{"model": "masked image model", "dataset": "photos of plants and fungi (iNaturalist)", "train_examples": 45211, "image_size": 40, "crop_scale_min": 1, "horizontal_flip": true, "translate": 0.12, "rotation_deg": 10, "color_jitter": 0.2, "method": "simmim", "mask_ratio": 0.75, "loss": "l1", "arch": "mlp_mixer", "norm": "rmsnorm", "norm_position": "pre", "hidden_act": "gelu", "mlp_ratio": 6, "parallel_block": false, "dropout": 0.1, "inner_norm": false, "moe": "top_k", "num_experts": 16, "moe_every": 2, "expert_mlp_ratio": 0.5, "experts_per_token": 2, "shared_expert": false, "patch_size": [8, 8], "conv_stem": false, "layers": 16, "width": 192, "residual_init": "zero_last", "optimizer": "muon", "muon_scale": "match_rms_adamw", "learning_rate": 0.0018, "momentum": 0.9, "nesterov": true, "orthogonalizer": "newton_schulz_5", "adamw_lr_other_params": 0.0024, "max_grad_norm": 1.0, "ema_decay": 0.995, "max_steps": 15600, "batch_size": 384, "epochs": 132.5, "lr_schedule": "cosine", "final_lr_fraction": 0.01, "warmup_steps": 1560, "weight_decay": 0.2, "adamw_weight_decay_other_params": 0}
Rows from block 13 of a small masked image model, named by matrix and row number. Rows with one number within an expert belong to one neuron, the router's apart. Each number is 500 + 50 x the weight over its row's rms, rounded and kept within 0 to 999. All counts start at 0. Numbers have three digits each.
Before each expert's rows are labels from the 100 images, of 14848, where the router gives the expert most weight on average: "patch colour" is the nearest of a few named colours to the mean colour under the peak. Only what is clearly more common there than usual is listed. The data: photos of plants and fungi (iNaturalist). In brackets: how many of the 100.
# router: router (model.blocks.13.mlp.router.weight, 16x192, trained with AdamW), inputs 0-191
# up: expert up (model.blocks.13.mlp.up, 16x96x192), inputs 0-191
# down: expert down (model.blocks.13.mlp.down, 16x192x96, transposed), outputs 0-191

# expert 2
patch colour: black (62)
router.2:488475450453467440472472481437496413483422449493456446481520487493448453484458422478462458464473463564468496490456525400426491424524462463467446447492503410451526432434486447528521539483509396488472501448486472512415483431523483526472524412485433461435468404486381505513514413465521414487446513457465452485510542473422444568407482481527413524441439435475437509470521412460450433486428576439441440406496456469540612596474465428506562511553471469440504538342524468508486481529507372476506505482490510437439503467460457442434512380474536479495416550438475581455504526453485503462
up.0:437486526601467447476530541539536459457525500436634474530488533490527463525510475504523536491521539532579610455450469560517578539542528397507598540483550472477408458525509373605584453521498461509410375598524543454545493409445541492442545444498458522563471474471523531450571506531477484437444524406507427568495482474447533489509496490423456501565546510438476446529485466487573542493468504465497623478443414516469481439527425476443589578581522560540438423364484482505481487502509534475529557541506503518543427494551415472518524471474572490465547417461542447556476555560499476477
down.0:517468421349555486473486465527498483520484553602490532550515452549452482429515509545458474529514580550432464611440528454395519560483491446549403464471439523492544579495463551397459468541549448547490580447559502531424540543535509495500465548477426469427521501496399383486401487473468464498422478476494562415496530523564549500502448505490529564462448497535537534521460503465456527513493481379491427449450498443613488513509447467571461439375470409483533597587541496547512457498460512533415427495442442482482467492508565475374548487515483465421452529541495580533532473456506523514
up.1:494494391491514394495370502426586545469465470517444547531488599585448513571462559470488472450475462481538536490455473456437515548495480475544490520481506418435480458480554457418537517483452487523500433410457453501511513503476510537515543542466454536482481516499473631498410646475559564531484429421451438580535516422593479574376498485480467484527532414553458491455432487574495480537537510533484571529481490513586491573456482527447487543561464499644580445439508484596491443502471497529483487514511471476455485516507445568490468403543481513479552524475521438526404457408395485428
down.1:492509633485570629486557410519552484563516461570553492494547510443494536450523431504517542536463512521433509471571578504567508507527560480459441466522477523594549538450477524539467492496541489491499538529511564451475500499476487454537471433457463417492594524524535420531590428442488457441461623540605540440522561502388561463554532514549624602489430585464517530530556511442450561480482521376447451435476507462506466486600424444576508468505469557390394581520489479398538517468580482487521540465494511509472495516514520442479518558469436539461469465536440538478557553546479533472

# expert 11
patch colour: black (77)
router.11:619470499505466435450514512559474566497517535507473451581427408528456541471425467524465576501472468630524443453532513515552494442519509547553429470500496426475512494459477528546551508466464512474486483611486504536569418581501503459514504345475421441489536486498507449493491443476504425428481457495565597440499476501519472494639457548440604573520416483460491404473530560550422462507466540427432406447492496501514601498557481453497599490560486485435511500544501541554450487557510445484537419565524434526486472515491484402563539479450516469480461407425402515520562515570416535513
up.0:489504491525578479556525459478488399533483497479501462485565457560501612512492518321475467473426555512435510488487450471427534441546601586519488502589506436500582554466490521475408535564541523499474551424525480552513417520515520491518497507545497566520460478574456472597527544443455385566457550453400430494497449501458487515517442533479485452416584456575538542464494525514495447502485433479496520512453513508512445459548378527527467469553556491566582490521434484412404481428486511551536502422429451464543491515406510485420502540468544487530484506530481506513451702482504432495
down.0:489557516487535523502496453467528538490439530545429508516511500518571331466444491613471528505619517459495528486456445578505499497426451605509555437443476533521391590533480482528578436516406494538544553511414506485496574501482515496496492520611475489565504471481549580554552525579552544571529468512542556427524513482496574489428463445483496500557530569435526502533454491425540508466522534583489557436519436529524473490491372450462503531544504476484475487417525479430542578469496573493399431568509452499504466517540552533590490584488546505499557489509553417438413371545568586545
up.1:602463458552442577519443494507505588538466513554458474470508494406477512514484408503448518428495466479543440503506503565510480414437477585514475412462453536539497423367477331438426406486476412521505545402451486494510509360416566509485430577505528536541497568432451612540413456569478540577510537494492468481495548531510452601463509565448523499482573528533523452465517510482518524529526527472525551569483522551490562532481438504442456441562534532477550524592516498537504539483534537457536497518534505484460537426525538475507451589515596530517528439482477375455558413516529512440
down.1:518521469462551561471481532507454377490561506514518547555550501527515449490519543485540432623550491582420500462478462594429522460428601506469525551506544485451456518557549563590399433526449543502504530577515522489472424574567470422554625475515565469494483609489545473531513501431519493550577518483535511528479489431544547420447522492480506489528490457468498489534369596538517582513575482443561403505504507406550467491515565451529543466407565485432439396483478470420517434457518491471498490527441604494588496589436514515436517490484458489462539433518597540532455506465439476536

# expert 5
patch colour: grey (81)
router.5:553481519427453612489439505500461551542435546444467501394471459448492465489475503493577454478533499481555460433500405477451532529522439500495600506516322508475487436467472489564442472516551499541471457495476500450483515486499482462431440580495475507544502491504510496513517587503543619471426454533526457563459515506601452456482556432499503409551536558521502581479562462493566472496567614484524558535500495392452362542527439476467449513527448480623570447521499474507525475533653606515536426443526514535446447487503443566509475553586454490490508401485492500552557463544527481439
up.0:440554483542550570505453565477497474530458530486458504447535569516496566478495497496495466485431478477517512421543473498531489533515603483439503494600523499479466574488449499474595551473566456529517434507523504545539490530509590566496575511539450544525540482486533506526536485503578551486398420453380559465588419588343437485488554523440526477438407635467519573538449467423474456504596473476507496555528595533499473570442459515509518459550542486505535543522435459485508491479492420603475466483563521521458471486555518431541617446528494496481531432583563435564537514365584422525
down.0:432402440440491508547542469410455583466526467494530532505474519484498449480465518535489469488477515562550488494488501508449475476553524534533492443484564520466428563492520580496421410445420552429536510465543492450488541521345615493542489610471640523471472487525527529533578439465489375485402516396491475452407468528482572512595476528541472423538571467407429501436555570418438499433490420447561446427480544510496497455445555508544488533403465446377494481489455573489483529511523493589500518442520453558453492489454461460463459474490465473560570539532558480488505441455448470529
up.1:494489450620584525508503521504550467443419485441433493483484435545511506540531511523422483572412499483515437410398447432633401527511476507452452536512516409463501469513534518506480446537554518494486519537475550572511458502445535479531460546537536561527423561420553443504535407486463505560478404500462587469520578518457499510453464481523564499495558499466543528533506494501481478502525443523501537562504495512351477414504552453474562508570463526397562609503513490565513445523562458478502476524433524628490447480518484451524599535449387439532564502515497500428566569626387527482
down.1:465531516519473557458477481473516527468549487539463519574534559461451578508461471391481431567531540438478574526531520503633489581522486453501463484435476483556508509553573480484368464547525522485466491499400519544492450568556534535472478509564483391568505548545559510526546523517523513508498336521449510423548473496525585411449440436530485575515537543412465499441524390506416596446548525523482618501380473548470439442514472436470510485445507494445475533572459494555437487478528530637611473510506495528488413502461518491479526423500544478549508531516481502491607451549553421499

# expert 7
patch colour: black (58)
router.7:578451501498496483536437422507405484460463508566496579637475440505490511523490545516468592493486416458453485517437602484548438456476528506452403449447547528528536509452539554460474483486455480493521499409432544480528533542498550438567521399481487488543444367519511419421449433510550428506566514496472476493422455486604488525573544546482532620493596480595425518522471526475497440503434488540546558540594469449564541516482485521563490473614374499460497523568515476517503498476571416545479477448493538564540500496471610460442584530408505522477509527479563515583573504498449486538
up.0:484529494473496430444595594516524484493472391515486450473423392410512552553479474583492489407507442457491534484475573506513552440461468543565491438505495459484536612519464427538517380546550536531530518551436495480516534552438598531555504440535437452474536540531546558541606587522526502469504563535571457600592504483459446493550473517485506454517552619495473541505466529501517444544377410504488533542476387413578396569454604538480396523518524478566532450452438504533534537495512579503514497499533531494461550443518571518541467612522450478550485487463482540547519470485494532458
down.0:466483432543498604521481527572459521575523532472572492422530524617570469492514520474443511521448519543426515471561410509550524533567541417476432509490535488493440403559469554469554606457440458509520488475658546486487507446531477500573450515452510574549476428477462485491476464407455520503473474484448533422550536570573538495518537538499565468503455436477463577535559521491441525455611510443473462530464520523364516469491390462500579530472443450413498379552550424533446452471497436482460518478537433460537524565433515556494522428514586529420494506506477477434456472548572407454
up.1:490480506532464490539564522440620517509490492480479532501429427480494499453457472588559509510529532351524485552441426462478489414498563512574465514493497531501393545513509437433498437501486406541513532442544466503495554564496521542561498564544525450418500409511491583575509552457481518480564530530450464421620523407466471521583565519610445450452567454581488548562535539551526485423569454518454440608570554482561497479488506499496520581504459438502491455483518474503539449545473533501552416489575415533491478525502550539513415616563573466554477579502590529484390526520572515537
down.1:610493416438385466556469592500495533569514535511635411442458481485507373506524615434454471458538491531539479456464438481558574562506461429484479510584485456497539497567523498541508475534507451546498509517548454484494519363469515504447389479490438517522510439429518461454515507544481448498475492436473537502476522473526518368521432538436482472591511454482497480465534480428516519501433502495517539499436447632520534525560577456368555557476526474497546504454492472503600396561544485543471615539504485492465444574456465523458546486530542555510516505504547400467489463593558483558

# expert 0
patch colour: black (96)
router.0:505516504464511468416493415533496479473511519504469478511515486560487468466471414513482488503509479509462461442493444462534507478519460455427485403486453521331501453470523507427475575473464513491509502562529412484446540514566492458460508559514439464386476472495486539479599477437376477512503551473510505414531478445362508551486541454524532499540513384461525466479455476542434496445405350496441510463547459489490480490435497496482533432566448483424522621503500486546491493487476518552426394487468524480503519461488455337464427392403598436547464471456476527450395519425485478445
up.0:513447512347486466508521428529504506477519501493491450527504491497472437450438413486479533488488516510618533497464497497493523560482486575443475535472535526528533505462556454439491515546374509400480535462441400581474483427427471560542620423479566500556596567586512467529501470533524438472512518555603471543458472506498556577487442502540533474521445494485507513560510442465609385547579573569596524527543603486568549617452431518455477563480508503463522524478469520408592555437457511477525416442537497556501506538509526479513486578577477492493544480465595500463484380557539480503
down.0:489543503540525517440449458448581569524554514472501507491479527480501556550561418465474503508529459530533487492539470493412424545593566499490479551522448533473535509463438569507472508517515521466444458515524458534497401419547484514472561575518483542537454502487567490495603427436527554422494442531488475465410477553530508525412482455473485555428442445489448532577542412489440570448415488488509475358499450534508520487430435500661468414389377454524449523491482553474427514552377590511451487401411545560515507513378500476487413476545552532545467507463481528429505513442501544470
up.1:460514429499544360542526482509557447550506492504552513467529428509550530406582490635383557497492499397443577460531428505505576503485464492459357491415503519530497562497480446360414500536541506552464515577457520529474489531508445533546526600458505454466503486536528420531531636545532542524540437461573431483503534485520517501478473471518558463442480398542464514543553500495536483578447488603522497480432541432507427501487505489499473516504524505466478557495460533454480547581445427588443509409401592548473446425504547500433453549456459531469517496505502507458531509419407471496
down.1:615485593500453454440386509540455591449434477538387498520516456447499459486443454470637431507521448507565465559466528522489481468489533540608601517502469519446460502560556502621528553525468481478500503480434524465446548530469607583498449433456472557580504508460543483544465414461531425571530554528419549510472531567433425466520558517501434467510543610473542436476509481517545457495474503586433514542559450540432518485521484451497527439547469495616484395549552565505463484490486522478487485554493472489542556538517497520547549587629494466581496435495591431521470480529527453493

# expert 6
patch colour: grey (82)
router.6:505435498446463559489550531434468507529499506498494503451458493380474482444482535518526513480542494395496530470514433494365531480468505465492599515497378461567506527496481570442480498533475474532524492503428506524454510536489462520464448618475554555550514532460435602591525635535549615455487397502486494548462508496552482518490566447523471430478534530517480536497533537485525513467584569436511540605463449491558341532522488484491355457473457473554468548482465530452490444585533634468501457428540503515474407529507461603469513537547484429467477432455518499581542456564453459432
up.0:525516566537566544434488455505529357473518574500496515494531514541454518469552574501505524439500374424403503504410458526501524456550483481526581484564505521555599504591598421577477604490499446439559447501482497437525452544607551511562439454546467536499505489461532542423568469491466573539550519495503504470623431520534423534463451540479581516484486460438486478538531550454507469594591559494601524502575508469463548523503433511472588564507574490501501536598450443402634447449539520465544493525532485448477507470580517487476520479499528476518553507520590439459480598529546515484
down.0:509438584417438543534492445475536570498511507533409490507464435520541381532427476517484485442578587475513572456544520551428507392440459624501558484497466476419516541461372508465492482540490551485504473476531495585527527489524551531471433422487450464573469444538538449546561455544540389488494509467509508557369471514510544427484494465483466535520565434519581443449462505615569538388516543578549613411532458545508564491542510458444583456424499559543468446453556575607561529508558445452519474408484491516481566496481461544560534516508508518492484540505517544480539531485481502561
up.1:550500649614513520522494623463502523528464463524509411493552603505522471547486565478455455577437498468413459435461544472520521586502442528480531537529514484456496494560475495506489494415588442559509519409467470488459547482479508508481444501429497532429467593442488508494436558452482572553460481502591465536568494502525550528434482544449503456467598547478488512483473548535453533432519389401541526578522496518596549528534609431579456578481613554422458490442611528461460503431480494511384551487563504558503543494517423497447528525570590430466501435461457511493515543463515480530
down.1:506476534413549499503480560472471555469524418491561490522519465526522432522504461459571524530488596438636454541438530443491518527482406425539475466469495448484562462471500444523546512466583551518594531503437590493471382514496466513442484461535406519565566541450426479408494583520578555633584422443485490531527576486476547555547403480551508430530525572369473495421529528456529399490528441597526458502552528419468526452530540499599488504547499556523460527513449561566517486537469558485450451526552491527499565489459418551525506452555435445506501426413475496550523442515507520447

# expert 4
patch colour: black (40)
router.4:603453416429475460483440440522444461515510467484455501570544514513488601489387493487544507496504541550558442458426555447478389539502472478477431509499524509463470471509535563517590511540508518516474468510502481510445438467557542507375468368581520529516465415470448497457503417559465401489401463516477436520471509491500494466453452467450567576464430389517438463569428566412563514517397603439423434482562513536542568433461506462489554389500494480459509531445501530514544508518483450528548505411475508461429484497525441447536558517441554488539573442521465527454504599577430448467
up.0:553508559509566511483453458475421575592469484598509592542548538451469454524463524513507546570373421515388443481500539503513430419477493503479510531435464509519529436587471572550441501448511518535566501505503547494541448477535486494514560516461538510458491552505458570476474516642480487576516521540507625477525467603488460530562475377501523558559453464470498430495535471560312552455519525511520465530459451486529584502534480408497458518503510496556567421476474569531405497477512552468545444447413498562512513570500513451564536577623538503443439516504492563508533454488479417517
down.0:437516468585492513523487512498502488543485488447537513486518590637408573615528518478443457444573493500549508480477474528570608472472520535502572518459426501499434506492468449501456552595420423595498429470483558514523526526462444480466483415519477539528491522484467532544546588441499486548538519530512450535504453511495531568570474503533478483493511558483523504483454508575632528550450486456550562562431439578435537506492555493484551486540560552502546455479490542490436533477500548506602577555570416493467395530403497473497528372481483606549418685444456464552548486490462536508
up.1:614524540450533580482592417550485479514508574448546466532546497416559486402536561586516506526436520469494488510454557489594511491529476486485708539536506445515524497477502521341487469527595550489559522494536465454518539489507523500493433464576454502546518384514535373390530544568583545548541474558555597449495471475452526514511446526505570559525510322491553517559559496510473494507496474526480416536502528545539551550519549492520476528510591544509540536559497516503476496457491492427489468508445460500502484513547517681545539479522467450503502472521465498507509541459507498480
down.1:430502454610469442502424488459566511481519428507462473497349496550459454533496474394516553497521563555517520470483452462349525519501506563567333475505454542572608482453505456596563566495409518457446496463505521511534498540513554495485452506496538516475474516508523587489503472462457386434499506522485440557492521547559441476488485500544421500539518739501405460470448523457469504474516548502547524517503513432413429519495444443422558452485461410438466427460514536484497513540553485525491488499503510529487419492493451390501485475470573500533479491548512451483528472484542448536

# expert 9
patch colour: grey (80)
router.9:511500512483534592501507495557458488482467472537504508389369532430467499548494472554542496531462506514509442504524427531452481507561455508538598446499313525600547497432326562575443461436544498471474436473533576528477509486483420448488462614492443485491483564501498468522469520526548598469497416568522514577459517496574461430446523473512535385498565507444453562441483482547475514491546504468502623540479441417478464543537516428504423534543519459578506469567538487563497482532561495465536452528453437579456494475522443484514503539594485439457473411580490477546474463581467521521
up.0:527472548536525454536562495502538494518458426527545549466514508431574521454497549472467479485467411508505517587493484530526557475523486512454452583425504491635493564416524523559484540477563515508512575429480533503419510490517492518550554480542552478454507550501421455540389489529571512504570485422507469579440524524552588500488505596582471561568469472572541516442569405533520547511518628540568514443471475523586511420520540398467527562516451491552542482498482535466502524424545480561482572421420565538534532532482628556396517522530419525435586545564512508505573532507366480589
down.0:577511510457545531502378539428526578425530480497461555430476556511539464486496503496517590541515540491576552522542469477542530523479437580490492559521577493459526574503501491477480531554461484505523556549507572442507550526438558553529465498506538523525509544492572457483628486458539499601578480458483520464483516492629544520484500480438509377503526482410480465492474458379518560497407479642509587437542496485480545604520551599498372491505519384545499510449465538487437554666516493481490536494530464449519394507480460486425498521430551526485560424555554449484454477521489440491
up.1:506524459474479488463510424400419489537454476450465462551464371372566501446501473432444509577490494546505525482532522521586550449572504466519515480464577484656512473505471527473382487478559480508506511582432496521487546464496520419438523507494511541533522478516531495440496625480503532548493555529529451581480560493553494483558549517440503500516498438464522409546475525457447535430487460578502458550557423413490444534482566480480555425552478437510465537602496541420521470482397465477452402545478513560483405442469484469476437494426478496444496494486494420410485586338424509476
down.1:474525582430508504558460381458535462549558547500551537554470546448463436510504506466542494497539567400623532459589503397409480534466528499484499460547491475581427532505517494421424576488423541533540514451453513515537655511463357558446494471496542420489533542490580447599530579512557546374489486517529522502469399516445544515489548541613469508392419461486416562487481520508605545477492467515514472509473574486513531514546521474509577518474491553515529478526512399510533556514514481585505575558540507457518548568497586444463494541487507554511477493518512490582522497418458547492

# expert 10
patch colour: black (51)
router.10:545451477485486521553414445562469496455536480568542424564435446512449538502504434553473590606460492580522509488465597523519477482487466525430444467447523514426571457511531506467512511447487428465524449540397478489509482477531501454555526420552474476533467427535531427430554444554476485555544511505560473448448539482569447539496518501443536596541516426575511461533532505584490454649412538525410532563555409453551612553397547557458514509566429481405571589598541470494453515516517439512500474465520593567538473392424545484534526584461528512495467487530453553459525479529542536506
up.0:510495521524401532497458471457499452542477527477447523447487523475532532476452369432458460583481528527524520530469480481578464459518492563459549546588528561557502515524506464521519511493459526587424476550550478412490394570534538508472409573556443581494478556458564544465507441472543466434513504488465451575489457558662500558599507573588489493519488574513498584510593459434486584518593534528500598483473519524539444471520453496469516477471491453494513400553497519628510478475516500539569538457424492441545541484450454351424467485487511492476556536561497470596497464639475549514
down.0:481541537556558508495557484506548494470449562536546419480569530606444457475455464520503546509610478367461473521582495496537522478582480481514478410535616506505434474564471476458509509521487583451493523586502487568430506450457469508529564494469516440555576615563537496541460653492479639440505560500553502403544466476407470482495471410411510474519550630446510482437498504531521532504520517518468429573520440490585502552491546459467485500480530515478488412520482540427602398427529569519479512537502443547513521473571460582519619470445464487564524477508521529458468478456495501501
up.1:597521526501438529545507449513603529575495517459617474472503526427574571497546477541576520440550560500481374468454416446544567463520452505504520487538529509491491573473473512593461426436478522545568584376524548487508555563443535530570441503476556508481490391544521456487523531553481450490541554685587556482514561525538496435582426408520509429579480503553546497429546445517558540448491476546537521566645509475516466508538529465511508555579460483470527505481476523528564537570503509463521482588562416460464565518513528482526467546539471558522536511451504584472471522519483584503
down.1:550564491538439503517504522529467491472497517574496434490442458533458454412515415426440527471481502450502575500608483504474473492476518377545460534531363535557520522556438498459417473538519383503406522571495488480481502509436473550436546535418574444514483458436423465446462501537529476566424503362452487476500499519467511571447480499407570485465547567563454443408457524441481575485525518437567481481493535554357444442508470520434469561461530499527515490549490475528450415486476503566451563543572420499485507586514461542423458435536456447427495453492459393562550492562486438533

# expert 8
patch colour: brown (68)
router.8:524446534506479550461522505506484522508502515518498527385430443428518534499449563475388505535469464456495514485507420526485558514510474517526555514479514492551461530430428496495407461496345481501568547534454480547475507458450512540445505612529468504530547602483482528558401645584558563468505470528583605533417554496601497536496470513535536448442500620452477544569476557493487507516593592503534479570536424518599519492506459487503408503509543426539511478522532528533503440557436620500360494472522478548428479474524542543505562522539480529492486390473458515424510474584420518489
up.0:467531474591473518480535493519356506532536477468494485524464444441502533532565567538507466519512526592386497458538418458451571458574539459486425474418430525600518479541416499534506461518551472545466492458525479504407498425497525429538509424478434518593477418431621481425476474469482529528481553580507549448535591494499533482495558479527508434500496435511443346569439565507464558433572438464510536560455448428448558551458512465477476488512466520556528520478561530521413497462557445558556472578544444467499425491504477512511588567451483503495434545539450446445466653517474452499
down.0:565490514471556500508526471408523574540525522488556439451489534412536461497546503497532522475518551466554530564520502564565448576496533519582479599486608499567533517528449507468359493540519514447592452442495502413495573483492470465458545497402480510472451527455497547636469506423497560442508540474484497506505438541525455564438528458436537563506506546493548590577547461625370526472550465622485501422471548491440526483474629550520474556390530575558512563572493483513504562467476554410544500466482471532568499581465536448507408495484488591517536511502511435450444530499566487526
up.1:475517585455539398553523576487478519512604495532602547403523498449525415507478374535531497591504499503472489469483464465401494472497545517529562487544528482508559484554549571531538522471474499481603470467493460588501508398606443455517540438505413461490577480506574547441429624460555535562442465530517466521504496564527546598468529541496457502386422486482447480437534437502484426521491499496497422430519500468552513513471549503579478533540500467476447451420483486545494507581516457555412554543563527481393513547428470535568501504556515481503341443472536535492540529394556529506
down.1:586502411566469533532465567464484440479423549470513484487477486446548436470487459524506554556402492492524472470452482477495530474416517528484519449492562566553521402514399439523516496422536534507529531413578476539540496480452482528457466501480426554489541506607506475374523518450496547432509519494519547582423436526472530530509513531551553550454479547550567547548588528481571442618467483460493543545539487538554482587516518513466618454585534433510473545543404495620502552477410528545545457534484503534411475402533562501490502507545517532451584485523448414503622416555394574487