From a checkpoint of a small masked image model.
Model: 8.44M parameters, moe top_k.
Training: muon at rate 0.0018, 15600 steps.
Data: 45211 training examples, 132.5 epochs.
Rows from block 7, named by matrix and row number. Each number is 128 + 32 x the weight over its row's rms, rounded and kept within 0 to 255. All counts start at 0. Numbers have three digits each. After the name is the row's rms in percent of the matrix's.
# fc1: token-mixing MLP up (model.blocks.7.mixer.f.fc1.weight, 96x25), inputs 0-24
fc1.0 112:161109130184113070101121083166121080169114154117095111179125105111118179155
fc1.1 117:085241097178089113094100150130126130133121123099130119140125139158126095144
fc1.2 100:064178185117127129069098168129158159090098099137117167107101140145098107131
fc1.3 117:170120084115189117138156129086153072135114149100186078161119152124122090098
fc1.4 098:121130168151123106126189126094125191094066101126145071148128102159090161144
fc1.5 104:160185082069104177175099111089155114092161110118125110140132085165123141133
fc1.6 079:147098151149158122143146110122111136176085163121218093148129185106108088147
fc1.7 077:155164164147143178079179038149118122141168140162105146121132163134124121139
fc1.8 111:133128072221125171130121060117146156076134142128133092131134112161127118112
fc1.9 108:134071121147108153148092131130171161111117073134163130077088147160188136080
fc1.10 097:067154107075114085128193124121125136114161167103085126171153150098112175130
fc1.11 100:154144102170101147169084137132096159149142126147076090136152133112102178049
fc1.12 097:111120195134113127106200173126166096117084126142089110154097165101124138081
fc1.13 104:085129133144113113143123140174141088076134167120174084207097117148123077128
fc1.14 084:135132149166128134118186135119140152147071123104082219113154132159130090164
fc1.15 107:157109135089189079108156147120086098163171142068124159098139087113134139165
fc1.16 074:172125075105150102075142181100156119136097091088088096120138119112116193142
fc1.17 085:129124139114149115151096183139088161098233118118124178084128138133142148130
fc1.18 119:151112107103194098154111139152155152104117084142097075155126121116138067193
fc1.19 102:140099074105194132122134105159096097192064151141143155140107106126172114110
fc1.20 117:068175185069159161138112149067098109128132138098141095111168145117148125135
fc1.21 103:162123109101095132137111140104175132165069126128143099084202142108082180117
fc1.22 101:142107115190103100097202083138134142176122125135148106087152131104172155084
fc1.23 104:157118159068168120132140107167128149161120090104083141193080095127170095115
fc1.24 106:158174088079119141156114059154172142099073186143127094119119141102140127128
fc1.25 109:144090173127099200109070106145163073182099137142093129156112128107145119129
fc1.26 056:143130121144178143122168221128158137189132132137172109169145119116158088143
fc1.27 109:107184094122140135154130134116139074180120078129075178141142154100144068151
fc1.28 110:080083157114122172119095076182127129146133142102144137126125147139070101201
fc1.29 100:134152159091075159083106090131108131133166061121120164203121125141135098149
fc1.30 104:086047085199159140142165091099140116103140129143085133162144118145131102124
fc1.31 114:201143118075048107110151164087143129144114142155146112091131136164142090126
fc1.32 115:087098109176145158097081089184131129126165103130110167094146139168063120138
fc1.33 122:124137104092190195109126120096072190157082128112105111114167124146113131106
fc1.34 081:114125209149119136174095080143156070139160121098156138093156143134123184138
fc1.35 089:113133181104080140137104127146110107127074098141120068141202157115147081161
fc1.36 083:181127055086134126120107114161067107122195142162085139130144109143127109103
fc1.37 109:130097191090110153171117103107080126119088185145143127141128099125200144093
fc1.38 120:101200067081174124127095191116176120110121134141104150123120109097141152112
fc1.39 115:071087203069174098175117122117149123111128127161168145124128102115131144094
fc1.40 100:112111124203086131126111192084129136172157070132123100180114121117162135132
fc1.41 097:135076125176082133098110211118129142133095110099164180112098104159112155126
fc1.42 071:138182173108136172095133112139141102145142153132189106208123130099179101122
fc1.43 075:142110130092175107214161184112170101144095133145159147094127136118129169155
fc1.44 105:125124192130125157110105099083157139099200115108162122087167114083127088161
fc1.45 067:165180153113146161097102156134124152181177146179152170083122137153104116176
fc1.46 117:124137135130108114148128128168097153135106151174044137064151183102152095098
fc1.47 106:121135188111113128115107147102170121142084152109099119187119038169148130116
fc1.48 115:136129104137113163102109152110115199097086180120091133190093158090092122150
fc1.49 114:121124139153104085129148101142145083081210129198127120112114126094153081149
fc1.50 098:131117123084083130157134115118084199174106079171147155156076132103105138157
fc1.51 078:096083114154113093083116115110078048120158180113148122160175145127151140142
fc1.52 106:134071199153073147137099104131122149139094149151138106161086150137124059142
fc1.53 120:132089144085196157084157185059117123121166083145108139125114130156121115126
fc1.54 090:102113163152103119205107089075169105100098140125092094145186133095124116134
fc1.55 097:129130159122174127082065189125117117098082138192160091109112122106151101149
fc1.56 086:120148131131132099107145152121109226086154131152159100056164121160107121143
fc1.57 071:146158134093134124098173169135137152165082114116098111184150142193118193113
fc1.58 116:121144130135131143125138125150130128118196085117157088155057173087097186089
fc1.59 086:136124180139123111122177100139141182072196129138114200093105139132125156131
fc1.60 097:135164126122077126146158123107152105093129150058170179096111171100077160118
fc1.61 091:170149130109135103131138120120127065156103110223137077148096074135125141128
fc1.62 096:112136093119159130077098161144099106163132149174162060089118176136096084142
fc1.63 102:143093157112113128126101129125138111090113184087126231084103167134121135106
fc1.64 106:100123166113092138119069151141105107198175141175130122084159084102115150097
fc1.65 067:141143119131150145116131162132128212122057158124171162202113129125142131161
fc1.66 112:107107115121116190071208121136122117056127164116141109118144111176147124123
fc1.67 117:247090153114087101117091159133126116104139139111131119137151117134090156121
fc1.68 083:113167157130123143149082076166092148167151135124167161116117120141089214144
fc1.69 076:126181144106139151148115153152142143091191126134095116177141119192123052134
fc1.70 116:129098142105136178087137083172161135106130101143109125085163090115117217128
fc1.71 129:148134125147123123132121147160109156111092146073167124148081128065195063150
fc1.72 107:155096157127141111187099167101112101166108137105120120098146104166091068193
fc1.73 080:118136144143144127201116119112149112049134188114101174195110146118130122126
fc1.74 057:151161122142156123184123191127162133131095164153175159171155122148195098117
fc1.75 106:147123164082205073120158075152147107096107158121101114117121132179117103154
fc1.76 087:098130174099129123128092161143125157160084140127095135218111133180081106133
fc1.77 106:095143094094155140188130094171144125150136076100176130063146159163115114102
fc1.78 072:131128135161139117180179069136106152127210127158154083156123078148134131143
fc1.79 102:103170095194119147113107172132099076136080160136151152068109147144116166105
fc1.80 063:160106128173154132141116112179161117196183126139151120080140083167167156113
fc1.81 121:148145086193071153104167129110123125111143116106135130083173117074169095167
fc1.82 098:163148134160101124121138076105096137144152120170105108061120136151081078193
fc1.83 101:175103081207106131149129068109117108120163089119105183134097150156123122124
fc1.84 112:086069114130172117103070201135155116172112131098134109110170150101145157120
fc1.85 120:068152080186161103160143074078127144164096153147147103149102100137156135121
fc1.86 060:120182145121125098177138064161107179168145149146105112147159142151182094161
fc1.87 097:178129111131090101155134119185196125109117077109154125069148079125125103156
fc1.88 117:204048049066162125139143128140139123125157129133130121125115148127122120134
fc1.89 105:072091148169104054162127119170067126108134107087123134128168147152152139149
fc1.90 110:133197106095174129041105118157119160096139135100171131103124123084143140127
fc1.91 080:131113099209145133161170092100144093132175150143125181165108143140075139151
fc1.92 107:172078092136165055132166102102142127114117109132180174123108156095105161105
fc1.93 067:148165168177160134143108119148163193136080126158136105121172147126152202126
fc1.94 115:082233138104092110108170096127123103139116135155161141113106110162107158104
fc1.95 107:127111114162129107133144155124128139093091171178080195138111073178074126125